config.toml
arch = "dit"
model = "text-conditioned image flow-matching model"
dataset = "photos with spoken descriptions (Open Images, Localized Narratives)"
train_examples = 50862
image_size = 48
horizontal_flip = true
conditioning = "text"
objective = "flow_matching"
cond_dim = 192
tokenizer = "word"
vocab_size = 4585
text_encoder_width = 128
text_encoder_layers = 12
text_encoder_norm = "layernorm"
text_encoder_norm_position = "pre"
text_encoder_activation = "relu"
text_encoder_mlp_ratio = 4
text_encoder_head_dim = 32
text_encoder_fused_qkv = true
text_encoder_bias = "none"
text_encoder_qk_norm = false
text_encoder_parallel_block = false
text_encoder_inner_norm = false
text_encoder_drop_path = 0.05
text_encoder_positions = "rope"
cond_dropout = 0.1
logit_normal_time = true
norm = "layernorm"
hidden_act = "swiglu"
mlp_ratio = 2.67
head_dim = 64
fused_qkv = false
qk_norm = false
inner_norm = false
patch_size = [8, 8]
layers = 8
width = 256
positions = "conv"
residual_init = "zero_last"
optimizer = "adamw"
learning_rate = 0.0018
beta1 = 0.9
beta2 = 0.95
eps = 1e-06
max_grad_norm = 1.0
max_steps = 6800
batch_size = 256
epochs = 34.2
lr_schedule = "cosine"
final_lr_fraction = 0.01
warmup_steps = 340
weight_decay = 0.3
Rows from block 2 of the text encoder, named by matrix and row number. Rows with one number belong to one neuron. Each number is 500 + 25 x the weight over its row's rms, rounded and kept within 0 to 999. All counts start at 0. Numbers have three digits each. After the name is the row's rms in percent of the matrix's.
# fc1: MLP up (text_encoder.blocks.2.mlp.fc1.weight, 512x128), inputs 64-127
# fc2: MLP down (text_encoder.blocks.2.mlp.fc2.weight, 128x512, transposed), outputs 64-127
fc1.133 091:494494479475496469520497506472494509505536500459484524451494485470528514511535494480491524533483516483504482457523486451487499518543498471510488489478501494487516488516473440516474494480508488
fc2.133 051:489497508512519499498535494507510528506502483510511540503527513546513487520513530503479491475489474511499533509511541516487442490516482495505487490526499486509513543472514483483534556503531483
fc1.134 136:482523512498475422491483491483505462485559521536497491492489474523469521506492500515504531524533506497500476485514486475502522533534511511502532501475464495501481528481486429512492452493506503
fc2.134 159:498503501510508472507528486513513512506519479508517532515528518545497485510521525496488481491487480498505527496510530505502446491515473504500499500522508492505516563468498470478540569498530482
fc1.135 101:518503506512509502507486493495533500512498511518498516512484492521533507496533536441471510495496456514520498453511555535491518532486449500533460472548473470512520523464522463478519498475526479
fc2.135 125:498496502490501505493478516493479489498498512508483484495481482485491514501485479516514523510511522506498507514487484492500542520506518493499515494489489501503486509528500499518481511509477505
fc1.136 120:493467490504465418498491472474486523480566502484526469529483485518470513482502514507485547510507512483500481470478503498497537583514512491484532483478451504499488541492492419502500502515485505
fc2.136 134:495502501508504471507523487508511510504518485510514533514521510544498488509518520497491489492491484497502529498511531503499453503516475504499497502521503494505510570470498470480539579499526483
fc1.137 085:514457519510525457525491476486498494515542510511507450504473496510476485517515476497470486488496534488535513503498505516507505525492496504499501509494457497519522481522487482489514476470469508
fc2.137 067:501503498512503482506518487507515511504504490502513531518519511525516486505515519496492485493490487497498531497518527509505461499502480505501484504516515496497508548476500476485525574499526494
fc1.138 088:533459475529475469492516493507524469504529522547502492485486470523482501498513497485504495496491528498482484499488464507524514515509481497516524534532467451474483497487450449468489470520506501
fc2.138 049:495497509506511472504524491505504512501518481506509533513521506538507490512510524500486486490495483509501539504513533508497458504513478499502489496523509497507506563478509469489532573496524483
fc1.139 085:507514454480510471486538495498476541473524451480527514480511493481490530495523522506541495474498515458468471477502495513501528453502519506500532511509478489487494495510501502478495437504465524
fc2.139 070:498492501502510537493484510497499501505483510505496495510491505491510491504496503507501498503499499514502522505506490516508513484490499499514497495510515497502502497500504515514493525498498494
fc1.140 119:505480494501489523484474466475480498508445507491526501523469454491573494492519518512486509507499467483507529489525515520524525508498481491543431511519540519490486541459488546477513523455520493
fc2.140 128:499511492500507513509538491525503507505512479501518520510544529557489503506525512500498492496495491486513523500491522480494440495533486504481508500506483495503518551487491533474536596507520488
fc1.141 072:459486512495513526501491482453517514519492505482484522484531510456500517509474432473501489477544513494556490508488510522474438519514480475522496478511501452493496508528480488510491503533565476
fc2.141 018:492479525512504528491511502490512512500495476506499532511514498511533490508488543487473472485491471518488532508528521538486460509492497496518457498535519501497520515466524541497527585504518476
fc1.142 110:445470476484513518482481546498459491478467499501504476525514501469467485506493495516507493519501535481494500532466486458478537480500472490481550496497481525501476520554503541536492491508469503
fc2.142 095:483503519499502521495486500481486527500511529523488504466465457507463512522494493520493573480512507515497484507485519492472534529524503482488547482487456483518466519532510514502502527506487499
fc1.143 087:540494514492506465529496458477487483466553505483524440490505458514481500518492502518508528555515501454509527475490502485494535534494508510526481498487510472532497508501475476458498478505474514
fc2.143 040:489496504511516480499530492508512519508511482508513539508525516546505484514514531499482487478489476511499534505514534517495446493514477500505491493525504492503516559468510475484536568497530483
fc1.144 102:507480507494485563468516491488533494466469506462535521544477496523555493491525504522501512488520502475516508495543511474513491512504499514507433515508517477480508505485481509449495481466529512
fc2.144 101:498512492504510500511542486527507510506518475500524525509549533561494494509530519501494487493489485489515521493497529488496430495530477507483499500511491493503522551479491526473541581504527486
fc1.145 088:542534504502487523497518490517507461470504498487517499531493461484544498502500467481546507539486478477485545476541483512554529533465487520496472487512557537507477454449497503503491475472518520
fc2.145 050:466496513504524465493540494507505528509548489529515529469530531546474486525512532514479508461488477515513492503496525515469425486527489493509509488538474494505521542484517469494532562508513476
fc1.146 078:512483463530525497486488465525500532526503442480529489478531483453551483471499486492473443518469508477490497513519484446529496508507463448473497496490502519510498454522519551496523473485547528
fc2.146 036:488509501510515461509553483523522520500542475508532530494545536556496486518536542499477478477483471502520505487509533510486415482521469510496485495525499496505533537461501482472548520496537485
fc1.147 081:476489502470483551513477519533508447506469493469508505511528537507514469497519507505514457520499476473504547485493486455526487464486484527472489508461498479468493504499505488495501472484451501
fc2.147 019:478494530513500496502502480468510544495524523521504537478475464511502492532508525507468545462502479520495508498519541523474502530505477490505506490512485486518473528493519478492525552498519493
fc1.148 083:488486508481487422504532457500481493483538483473473520490507475484473488469455472481520513491464521492501472471498522473485519496526474453521509498526493515527476533479515447508495489497457511
fc2.148 057:497502505514511497506533487512520522508501488504516531506525514534515487511518528493480484483489478503501525500516533514491448489504482504498485501520509494499512536472506482482533565497529490
fc1.149 102:515480461488489523485499485500467467534471503514508469501498522489448525499474495494494517513507484523492456511474453472491516393514526489498534502474476496496490493546511525522476446482507492
fc2.149 094:481500520499506518495491501483483528499513527522491505467472464515457508528496497526492567476510506515499482509480523494470523516529501481491551482491456483519469521530514514504507524510487496
fc1.150 092:491511482492471513460543488514503470490489482481538488504499547491462543499497489491523539497476512507501539481504477491444466449486495504500549525484540452477493489516495480523473514487505520
fc2.150 064:503483500497501549490473524487492493505480509489481480524486501482503496489475490496505489509502512507490532514499472514507526475478516504517505503501512518483500486514510534525481578506476498
fc1.151 099:506497494470491440528492466444465503513554507472504485507499486499490531486510471508513504494513533484532490500501492491498519538522466500521547509487481500517495491505529440492495476485513521
fc2.151 082:486497502509513484501530491508509524506508486515512541505523514553505484518518526504484494479488480508500534504512543508489438500519475500503492495527496489505509569471507471486540570498528481
fc1.152 144:505504505495455541505470482487499509488447520493486519553488465495552479481512515499498476523511506490479539479545505516521518544480477485543452522497526528500497526452476539478483508491530511
fc2.152 156:494508497500512515505541491523501511506510479506519524506544528560489501512524516505494494488494487493514519502492528484489435497536483502485506495513483492506520555485497532477539590507521484
fc1.153 143:502502488509498532508494495479500466508459515507506538544481455499560458515506511483513480495505503495505526483534522516524487511448471521513431532511528493518510506457482563514507536493530478
fc2.153 162:497512495503510513508543486525506513506510478505523525506547531559491499509527518501492490490493484490515519497495528485493432496534482504483504498512486492506522555480494531472541586505526486
fc1.154 113:516523474495496560494466513524465468500519491504503484496504492468455518477517470496551509506503498488481494508469443478496536463478533494481523473471509494461482494508500535539469512483456486
fc2.154 100:482499517499511513492497506487485530503517524516490500469479473517460509527495498527492561475508505518499481515479519494469519509527504481491551479492459483517475509533517511506504522513487496
fc1.155 084:526539480493510465488520488527490502487537513504534512520504536468479538448513458474503524491461508495513499517483495488480487510470500481454533489491531473519513472519467475520497471527470489
fc2.155 024:498484501506520561492511514498508513508471490484494502510516524507512485501491514493489479484489487518487543520505494526496486452485509501513498496513509502487510481496522551506498613497505495
fc1.156 092:524497498510517496479548507487503513477497504498513482467489524538488486486524518456474472505482521472495486523464535502509454442515498541480515527517510489505531457461481493470533434475513497
fc2.156 141:496495513499504521497486500490500507497494515512496496502485497483499499513499506512496512499508497514506511500506493513497521487494499494510510493508507495512494498503504507511492508497501500
fc1.157 104:495514477472445406488494498484487484501527504544465502506459474503510476515503468468522539506484536481490497479481502499515530502497524501486516459503494508506497556533506421491499443462518498
fc2.157 082:489500504510513480504535489510512523506511482512516540505527515553501485517520530500482491479488476506502530503511542509489437495518474501502494496526498490506513565468508473481541564499531482
fc1.158 079:485550507537499514522455507507497486522507481496493495497544483485545478529478472541516523473468539448530504477481524492483515510476505543535485472464535537496504486504492517508487489494503538
fc2.158 019:476507506492521462494539492517492523499544494528514523466521503558490510526528514519486523477503486509520500508491531490469445534544487492484503481516461482516515545498500465489530519508514485
fc1.159 073:483486513515482501491497493485483500545482481490510521523515509495499465467465506479499465500500504508484515506561511495527539525497559524496564472503519493508487478478555502519527494442525530
fc2.159 021:484497506509512486498528501515496516506537488511513516490534529565474497519514524509489502481495487504512510504487527503481437484534485496500513492525478492505515551486508503484544559511515471
fc1.160 092:466486507534521536469521457473505499509461487531497536507525533492531496538485495502459511494518492499498476499516476491513465434500468487513469501530523525518485482524502544502520526482504527
fc2.160 132:501512508500509501508530497515503510507523499497510516498521493541492517500508511501496518496501506496512503504499527486482473542533503504471506502483478510493511527511505518494537512515500499
fc1.161 081:498521494503511471490495484492500531471519537482454445497538510475483477469513549518447472465557492510528504533475470514515467506507488480491481527502493477493509479509544487474494467481487452
fc2.161 031:490487499497524577494505525501493515507463506489486491489498500486525496503486496510495505489493509519496526522499491517481505488485519494502484491499498503484503455529517544527479587511477499
fc1.162 095:531538486485511514509500475502486493475486503499494445532498549490524471479515489512542512545508493492506465502492480478462504467528492461520558508463483487518527484521463544495480488500491496
fc2.162 065:478495528502507515493494500474489535498518525526491511462466458510457509534494505524483569463509498524494478513485525502463525517527498481496551479494456482523470511525523509503507501509492498
fc1.163 101:542516502503466435491476477492485450517533482521515511517500504518456524508502490508530488502507497495509501526483497497525551522498467485493485513504527565474495503497507416494486492516493509
fc2.163 080:489496504505506484501516491502504520504507494513508536511513501548504489512513518499488500485492485501497535503513537507492452514517478501504493498524495491505505574473503474488538583502521480
fc1.164 081:534486508467512485508485493496546521488495532535514520444530501464502522515514498477523459513483491468445476479537545503438466525501492520468519539448507498509506479530472529471521463486519503
fc2.164 021:510495483495521555496532518522502496506464474474500490517542544516516498492499508496503454499488495501503504516491486505500453451493508505497481497506521510479530468497500596494497582504504500
fc1.165 110:509478502496484531461461497500482486521466485506466461518497500472475494451485506502512462541501517482487481507484458486535520458485548517484523492468498517505490534523486513497473470491468518
fc2.165 105:482499522502502525495491503484486526500512526520492504475476474517465510523495500521492562479512506515500489507486521495468517513528503484494541485494460488516473524526517527506511536512488493
fc1.166 074:518451506501480482496482499475486463468477480478530510520531502429488522494485502514485494503513494506500547501561479497453506534491469460478493503494553495490498436487466506525499476519536514
fc2.166 021:472501511495520447491534500508489525502558496532506520464518507552472499532514520526488524468498487513515490510482528496472454513539490487499520478522461484516506542498509448489528521510509478
fc1.167 079:534541492512466517439520500524517525480467464485510524484482519524539477508516509460522491526473511493477537450464527476525518479528486533498417512495445508515474509505507518503497469511535528
fc2.167 028:482502501506518464502550486518520519503539476517526535493544542544502485517529539500480476472484469507512507498514527518487410477513474506506482494539501497501535547457505480481536544496537483
fc1.168 099:494532527474505470494475476525512491517564509496489530519481482480482498499501483480511535478524506475525507483477481480500544516458499510479500484469493521516510527452529404517509455477482495
fc2.168 074:487498503507514484502532490508510523506509485514513541506525513552503484517517527502484493479488478508500538505511543508490438499518474499504494494526496489506511572469509470484540570497529481
fc1.169 153:470507494503473428476466507477484484509561521497482482488461463505436544504491484517501516486517524501494514479495499495502533572512498514496530486474471496474471506529465438495502469498487485
fc2.169 177:498503500511505473510525486511514510504515482508518531516526516541499484508522524494490481494488481495503523496513528504503451495513474506500496503522509494505515564467499477480538574498528483
fc1.170 077:497518485506497497495504484509507458516477482525465459510491532497502522479468463495495494471510505529476492490516465548506499472508496501529540544500495483542499504494473478475493443486498520
fc2.170 029:489473518500495529483462519466485506500502522494474489510465480491484496504465496505495526489506508514489527512495486522485539497490513493520520500501493512487479495521520523524498613509473488
fc1.171 132:494492484489491480496494488476500512498502518518503540473456469475505488516514501485488500481498490487508470506523515525492494570491482506500468489540522509507469517499504501499486558489496500
fc2.171 155:530511483499500541511515503517507485502469488461502484536527518499516507477504489486512467520496509477499517501496482484520496496489513514484494514476527517482515477512485570489490554503500518
fc1.172 082:464530468480517452459501493513520455519543511493491473450503491484490496466498550487538447528464529460473461503511506498498526497486478538464492508504502470475475529516507493520464484470511555
fc2.172 016:498496506506508589501505495491510520501450503491502521515498485497550494508501517496484506483494488510497550502523518520493496518490494498504462495507510497500496491495512570499506575497512498
fc1.173 097:500514495478487533523470520480477493485494478534481494458469557510474520499493484512515492501492522534485421537456465487475492474528535487540491514482495528491515472502508504545491483484476469
fc2.173 101:498509517500498526507504494493494522497507524505498499482483469519463517515506497514492556489511507503503487501483523477473521526529501491473548491473466491513473513534506544495513511509491507
fc1.174 104:523480507518503537506518494490508502515437495483522531541480470493571493467503488507497502501490514504477535496553521473528495568509444516508463542501536488512510525461511560508519509474519471
fc2.174 111:501512491501504511509537490525503506503513481499517516511543528555489503504525510500497491497496492486513523497491522480493442497530486506479507501504485497499516552488489532473536598505519490
fc1.175 076:520490505522487502553501492451545475489495494529517495500493519452489514478469505468458495520470505495484483465450524472505525472532474505481480494476521499484484492502506517513457469556501519
fc2.175 028:471483531500504496486478501461491535495530533528485517475454453501474496532487510521480563463506493528488502512501518521468532533511495482513535481510470488516467529514525481512511550500492488
fc1.176 121:497514492513466532479477488477511472470413522518491524533489466491564466472539509490498474488526486482485520462523514529501510521477476534533452514523551505489515516476487534501504533501513506
fc2.176 134:499510494502507512508539490524503508506514478502519521510545530558489501506524514500496490495495488489513523499492525483495437492532484504484506499510485493505519556483492531473539593505523485
fc1.177 089:507525492493498508477490501440508480493493525518492493489491535494510483505548515510537488523449492508506452505502480460491490466500494514465560514454531519493512515552486449486503483484544516
fc2.177 025:482485502492530568483509527499488516509474498497483496484506502495512502507477503513494505480497501526495525533490493521476499489497523486506498483511491501489507469521523539522483592513480493
fc1.178 081:498474477526431501507474487497514512537517488453525487524540506466465530491497445535473497514531508539503544501466500476500495481501493482517508499459470446502521526501473494451532491491509478
fc2.178 019:479477519511512497493500510483506525503511503510494522495492492506514479518489529502478501471488484528490526511518518539479494504486491497527480494525501504494499511491530492515515606500502483
fc1.179 075:493509459485474524494430508501497488532501470505493487508520535453519499501463545460472493499477476534457463494498421484501507466453512435480482492534471515479483485501495503527496438489469512
fc2.179 033:494505510494514508502510496497490528499515520501496496468490478519453512517505493521495551485509505501501479512474518484479513504526502490476560485477464481516478497533508520497501545513490501
fc1.180 081:483530499512475451495474472532494488511519480505499480487475486480524492487504485493512452499521468473502567483513483477526496471495528491472523519483507510496487516513479508489500489478493479
fc2.180 031:494477501499516556488493529489499506510476505483479489512503518486505492491470500493497489491493505519482535526496478525491503464475524498519499500504503515474510472513526538526483624504476494
fc1.181 150:500487491486477552505505487467518496492449511496507527546508473491562495477507505479516459494519493505502532482523518516523486533443458509495463524497537467522480513470471532482495527488522524
fc2.181 176:495512495504510511510545487528505513507510477507523527506547530560493496512530520505492491490492485490517517496496532483491432498535479505484501498515485491505521556480493527474542583505525484
fc1.182 089:530478534485492512464500498533465487494459480497505513536482492460537495502495503522507537505479478511515502524540513514496463511474474497500485498488523522497497525458498544464487466494485505
fc2.182 047:492509495507510486510539487524509515506529480503525526497545536567486491509529522499490494492489485489513519494495530493492428491534479506487503502513481490506521548476493509472547574507527480
fc1.183 071:494522513505504494541511452427504478484485452454458462466480539471470518497460518527506465502518475499499512488473453515482468503482525477517523497504496500506524497479521473503503444489511523
fc2.183 010:479473529509497481490485522476469526489533515513479511479462442527484492539487520528480541470497501538502508508487544515461534546515475486515511475497475486509464530516527467514528550507486477
fc1.184 094:510493483496509429486505502468469468496555524471481488487499468500511515481484471491511509497518488533509502464516484507506515514508449495487494514467494510546457521504500455475474465514489478
fc2.184 063:486496505509515495503533491506513526506499487514513543503525513545512483517516529501482493477488477512497534506516543512488439500513477500506484494528497490504510559471513483488536569497529483
fc1.185 090:483530526506452459505479496437537503500543507500508458479474478490503540508456503523526571519521541490505506478514508510474508528530488474481529505531498515515486480537494438488507488490487506
fc2.185 062:496501500509511478509534487514512515506508483508516534511529518545507483509520525499488484488486479502504534498512536503496442498512475503500489499519505492503514559474503475481536571496528485
fc1.186 100:505507500462488499518474495514472441482455506495501474496508523474469511479517488512492467528490529488506507500491449475528522451497479492526506500508481522495501496514494529501451477507484500
fc2.186 099:487498524507500530496494501483494523502511518513495508485482479516470510517493506513491550484511503513497500507492520501477512510523503488495535489495470492513480525520516539499516551513495491
fc1.187 081:489523505527490505481534482498502504485484496492546450497490436487495504532505508490523501550504520487486473497515494489512479535484503510472506482489467508490506498497528434496512448522496535
fc2.187 023:473490513496535561492518523498488531505484513518488490455487489484498501528492505531483534463496499541501495528482498513456513500504517477500511465503472487506493462540528527524480499502478502
fc1.188 122:470471503507466425481442488515499502476565477516502508501480459523498505505504452515496549492518512466483516492501472473496528540512495494508516502466486506501490501497488423486501473504499505
fc2.188 117:494501503507506475505527487508510515506517486512514536513524511548497487510517524496487490487490479499502533500510536504497445501517475502502499499523500491506512572466502468480541578499528482
fc1.189 079:480507507482448550500471489498502544500457496550524485525529477501528548477495479480506529540492510455522488531531527500483489530501470506459481506538512515541491493513506500471503468485527473
fc2.189 035:489491505512516511494530495506522513505505476502514529503533539525514481503506538489482465479484472509499514502524512536493428470494491507518470502533516506489537513460514537492528576502528484
fc1.190 079:549505474496490530549466463478509480492457511491504478458513558476518499474546503530507506523508495490493494507504506505551503512478528514477446525486504460495512489445511518497535457489493529
fc2.190 036:486502507510517478495543485510519522501538475507523532494540533553491491515519542497476483470487466505512505496509526523483422480521482504503497495527500499499535531459510499477545545503536484
fc1.191 115:490502473506486474507531474522511531513529499501511500489527534569486486500506528462497492454485497491501502511506513504515432461506484500514507479517508501477506531494521451496556481505493503
fc2.191 211:499491510497502502491475514489493495501503517506487488500479491474497506501483494509507516507509511513500504510500486512499536501491514495513509498502501505502493491514509492522483499505484501
fc1.192 099:537485462547493553477496473486507462464462497514475502521534470503553508509488528527492505497515494500514518516526504531521525529487482525517468487523521495524515522472514535457534528492543496
fc2.192 097:497508494501506509508535491525500508506515481501518521506541530562489498507524511503497493494493492490513521496492527485492437496532483505484504502509484496501516555486493530479539591507518486
fc1.193 152:517484497484484425479496510468486488499567533512493488498461444499481527505499486526503515523508497475506494488495498495499541558521525511497538486480484496489470528507509414492511459483484490
fc2.193 185:497504501510506476509524486511513511505512483508518532516526517542498484508521521495490483494488482495503523497512528504502451496514476504500497503523508493506514563468497480481537577499527482
fc1.194 098:495479483511506478468468481521501523511502505461521530526513499466507492474513508506479522492515491470525514469491525530551525522474488547489491468512514474504532534498457537519483479472495522
fc2.194 057:494506495505513495504541492521506511505527474503519524505549537564488497510522520501493488490491483493510525502492525493492429489535485502489504497515483489506524543477495521470542577508528482
fc1.195 098:538514528509470514497477471506522525518506497499506526504510474467497469505535512505465509519502472499521498476536480502539510575530484513516451535489530505498469508485525506479484521495516514
fc2.195 083:503507488495513528506534502526499500508497482488511502515544536544491505497515502501505484500494500489509521506484505483495447483522500506482507499500491502493521524500492555485519598509507493
fc1.196 082:492477481483525491422499515548482523501501497527509470513465447525503528462524495536473469539499537489505485487523507502539508514462496561491475473470494490506527514462494489525537474501527545
fc2.196 011:470478530509520490478513503480504533500527503519501530479504504523495487530491538511473516450493469529495497518508521542464462505511496484521495484546488494503509516482533493501522565508513476
fc1.197 085:486488503524505457519487495487561495459532499490525504540444465513500530504494514548512489503496539497498520495490467478504551553519484505520514480497495551467443508497543480526508478463510492
fc2.197 038:490503501505511491494525489506504522509510490518511538506526509543504491512509518499489500479491480503500531503508537511492440509515485499501492496526494489505515566469500473481531573503525484
fc1.198 066:492484516495465463522489515465453537471503479463490572497475509497500484527496516504521473504515503446496490515503489544503550469539514477511465493467534529501477445505468523489494523527475535
fc2.198 015:505481494501507474488494517495514494503523491468494483525513528475515494479475512481502471498491494508489526514513467538502505455467526513521486513521518523469525431499515493515482594503492494
fc1.199 108:489519511459476436462428492503485474468570520487501490501462474503496523522490473504508529480515512493514489529475519443489502550501493493510505502493487481512496509499506461528543468498493514
fc2.199 087:496505502511511467509538483512516515506521477509520537509531520546497487508521527496486485487486477500503530495509534505497436491517475504497497501522503494505517563469500467474539565498535486
fc1.200 096:527478486490475412461484515511500508474517511493518487509498496481517521467506481480504543531522496472500527479479500506497550519504519481473509458515524529462451504523482457512463499498471478
fc2.200 073:487498505507510488503526489505508519504503486515512541508523512547506485513514523501487496484489481503500536503512540508490443508519477500503489498525496488508509567470504481484538578503527480
fc1.201 081:481516441478486495496479496501463490506517507495495509522495497509500513485497535515502489543462524496502513506511488460511492448483525512496538454511455484502513496479464500480489449499500503
fc2.201 034:493472515497499536487475521473488501498494516489477490511474493480493492503468495509500514490500511517491529512495482519487536484485514492522513505497503514486483482527525528534484604509470497
fc1.202 081:507501474501536503459515535478498497523531466479489532524479485523515531507446506471481497521514482477498490487505475520503498491509470500504493533545536514486483470507450491443446491468520509
fc2.202 017:458473517505521534483514527497481525500482501535486514452494494520500490530489523529482515463490495545501475527498524530452471510509496487524484477531472496496505523502535538528516560513487472
fc1.203 080:559528482464488513496483517493502469512525440511517508545518490456523512499505503477497457518456564487459519512488511522517509534473498482481475474463475494503503471485484539520501454472534519
fc2.203 035:469498512506516451496541492511498527500557489526518530471526521562478490532524530518479511464489480513519497499494536505466424505536476497500504489531471488507516557481509454487543529507517476
fc1.204 117:503532516499528468536535489514520550526540497520512502509501535579475510518502544498487485478483460506482498520472554512521450464522463490473529499507481509513482506479481439490539477490529465
fc2.204 227:501490507499503500491474516492494493503502513504487487502480494476499503499484494508508511510507512512499505510503484513504535499490514497515506500502505505500496493512509491522485499506485500
fc1.205 091:489491511529500454531518511467509481497521490495497518475490481515495521524521486528515492538512485477492520464494465489514546550524490473500532504483510516507465476522545437531503463542496540
fc2.205 062:495499503510514486499525492510513520511506487506515535512529522538509481510513524495486486485488478504499530504512533517500443489509482502507487497526506487505518548465503476482531566498529482
fc1.206 091:497513497503491517495486498468512497492497484530487510538491451529573493506481501471500514554542509523530545510534520513505526499523466498469459539508508494514498542509481537512513489512507484
fc2.206 072:496505491501504508505527493521497507505517487502514517508536527561485498506520506505500498493493494488509526498489523484492443500531485504488510500506480493499512556488491524481535603507514487
fc1.207 076:537501485511488543525510537502483512558528492480516495519523458553500496468489538465498526467510510466518542544510490529534496512483512535483522527496527533489470471507482454525526500514507501
fc2.207 020:480477512493526553489503533493482517506487511505477492480491499487506494512475500522490514484495506535496518531488494519470509494494520485514499485505486496492499473530531518536485576509470489
fc1.208 088:523490464534482470510532510489499454501519498483521483515494507470514512502504510472488470488474538448467495495524484490444480492491515481464496521511454510486536444497496471487478491486482485
fc2.208 030:498487505508510568492510507498507511504450490486500518523518518511538490503493520493489480487492487511492537512515511527500471478493501499515470499524520500493508495486517561499510582504513486
fc1.209 110:534461499520490439513478484515510511502550533513495501538481459510475535519513471523502533492532514491514491502516527501521508549508482507509526517477499499483475493519509428488527461486484521
fc2.209 091:489500505511516482504536488510514524507509481513517542504531520548502483515519530500482489480486475505501528503512540511491434490517477500504492496528498488507517559467507476482538563500534483
fc1.210 121:519513497498476444497517494480514505478565517508516492481478489540454534483491482499520531538515510491488497470502531462467534542531475509486529477489466487513477509498478463486495444493478536
fc2.210 103:490500502510516477502536489511513522507515480512516540505532522554497483516521531500483485480487473506502528503510539509493433486519475501503499495527499488507518562464507470480541561496535481
fc1.211 078:473484486475502474520513478481486479516502510460499485511488540469488542502518475488483491559522500506515540476514519498507500521456479477486509463477495483483492540505467502508523473493488537
fc2.211 027:475490517505516521491516497494509526508502498520506533484508506521501484520498528510484515465491480519499501507517525529476459507509493494517487493533490499502510522485527537505519560509513482
fc1.212 147:506496521512502456527510478499503531496541511464499525538479447492535491483491523491488528465493476511499546506536540517482501548471489485493429505507531516483478496506505463491493469512517511
fc2.212 159:487494512490504519489469521481473503497492530515475475471457458471487517513480474525504555495514522519495489520479485492480571537507524482497524481480469491511467488549511502526470493505461507
fc1.213 087:508534504486457517518493494510481460518485462462513525505476466512535518498486524501486516501509525469463525449455491495510540517481472517502443507490544515527503523485466537492502494496465505
fc2.213 051:488503498499514512495530495511497516506520492510510519499536529558478498512511515509495508480494487497511512503492523491485439497534492499493521492510478494501519549489508530487532574510514483
fc1.214 109:498464501490491462467477510489496480521548509495480522512493449510474528507476481505489518537491524530494493489484500464533526565528533485494530477496524514507466518486464466518482433490480529
fc2.214 080:490498503510510474502528488506509519504513484512513538509523513549502485514517528499485492481489476503501532502514539510494444500516474501506496497525500492505512568468507471481541573498531480
fc1.215 102:521510522466484552491492502504520459509428498521495433503472497458516499475500494483504494492490515494490519501525484499471517481466486507517486489520527513466525508511503545530476467481491520
fc2.215 116:491504511505510525501517498506499520507511501505508515493511503537478506516509512513492529486503497506507505507490526494481480503531496491486524489501476489511497537508510543488527574514507489
fc1.216 097:495490518496521524476489519520470487488483487457508475508502558492496503466473494526531492521484472500491460464430507471500515464492524498494547468491501489495473476513478549543499459498490520
fc2.216 069:475496525500504508492492495475486535497524527530491513463470461521456505532495503523485573466509497520495486509487527501464518521531496480497552483501454482521467529522520498502514520507493491
fc1.217 103:530517497482500415506477482498498499520495526540482505480473478492471490506505456501511499477483478499461477494500451491518535519481491482483504518462511504513457496520508482513500492497489501
fc2.217 081:499505498511515526505536494515516515508474481496516518510534529528513490505516520495489475488487483501503512503504519509496444474504490504497487499520513496498518522481502534480522579499523491
fc1.218 090:474529491531534467490477495553490506534496483504484500455513522491483500475499477533497489509468490483495478445519452513518518476497559496486511475518536502494509516551497522532507486476480490
fc2.218 056:483499522501503517497499501478489534497520525520495507470475466525454509531502503516486561471511500515498482510481525493466516506530494484492556483492457485520469521523517509497516528507494496
fc1.219 082:465477509494508467547495501545480487542508508464500453552500436492429510514492430501492522507471485527521496492494470532519503514458444492489500481489443513494505500487482494478485497476469505
fc2.219 029:491501510513523529505544491507518537506473490505517536490526518532520484523522533503475494470487475515501504508513540515485444478507482497502483491522503485508509516481516530486527549497531491
fc1.220 094:513509492488470414507494497525513480492536508447475499487519476527470511506536464503491518452552494489509496485511471509534475526473476543506518532469492478530462503522459452477501422493497477
fc2.220 059:480492507504516490494522497503499523506511489523504540500516504552496489522507525510484505475491481513498542513506542510483447503523478491508501487529487486508505577475513466490536577504522478
fc1.221 089:524519506520501454512450515465504486471566514503515473476474481465469536508532468506534517485546510521496501465520488499525523529516538510492536499545506490475488505500480439485484466504520501
fc2.221 050:484498505508511484504536491511507521504509482517513540503527511554502486519518531503482491477486479508503535503508546507484434502518471501503491494527496492504511575470508473483542569500527481
fc1.222 080:507527493457489417469465511501484481518523482512500486514499492481525524483521510467479505515519533549529480482470529463506520502475456518481475548479468489500510523474487477493479488488490490
fc2.222 033:487496509510511509498530492502507524503491486511511539507523510548512490519512529502482496474491477509499531508511540513486442503519480496503488492529498490506508556473510506482537568503528481
fc1.223 069:534458515531493517524473533509501508491483497462512462490522498468495481484515509456537512497514511550509480521469477505519558461437506486517500508479475477475511510510511485514479500451546473
fc2.223 025:492513503497529521500532489505495538506508505504507505463513501522457502524512503521488537470495491505505464509474517486473488474526504484478556482491472483514494477528509533491494536511501510
fc1.224 075:492491525509472506510488471502493505531475524501512475518500452473489498517518521510496516502509507501520449509528514481535496520524487525492458506493567507519475490472504485519519487473501491
fc2.224 038:500500490495515534494515513513486503504508492496496495505531534539481506499498494505507504496501503498502522511477497487489467482522513495493526491500477499492515523514503550496507592508497491
fc1.225 160:469512516501523462498548478504494524509543469504543516491541530574485495525513543478496513478485463494512504518476537465491463478514483481502505521503478497502517511496504449485527481518530485
fc2.225 292:503489508499501496493476517492494491504503514500487488501482492476502504496483493506510511512508515511497501510504486513504534506490517498514501502500504509498495488514510491523485496508483501
fc1.226 099:519491496506480529521507503511510479467450484500464528523519501507568481480520509437500448514514469494493495482475502498498511493528456504517435517485512473520512538494507526486511501465533543
fc2.226 068:482506500508515485504545480519518519505528478516528536489546541555493485512527533496481485477483473498513508490510529511488410484521478508501490502534493500499533552461502500479542565503531482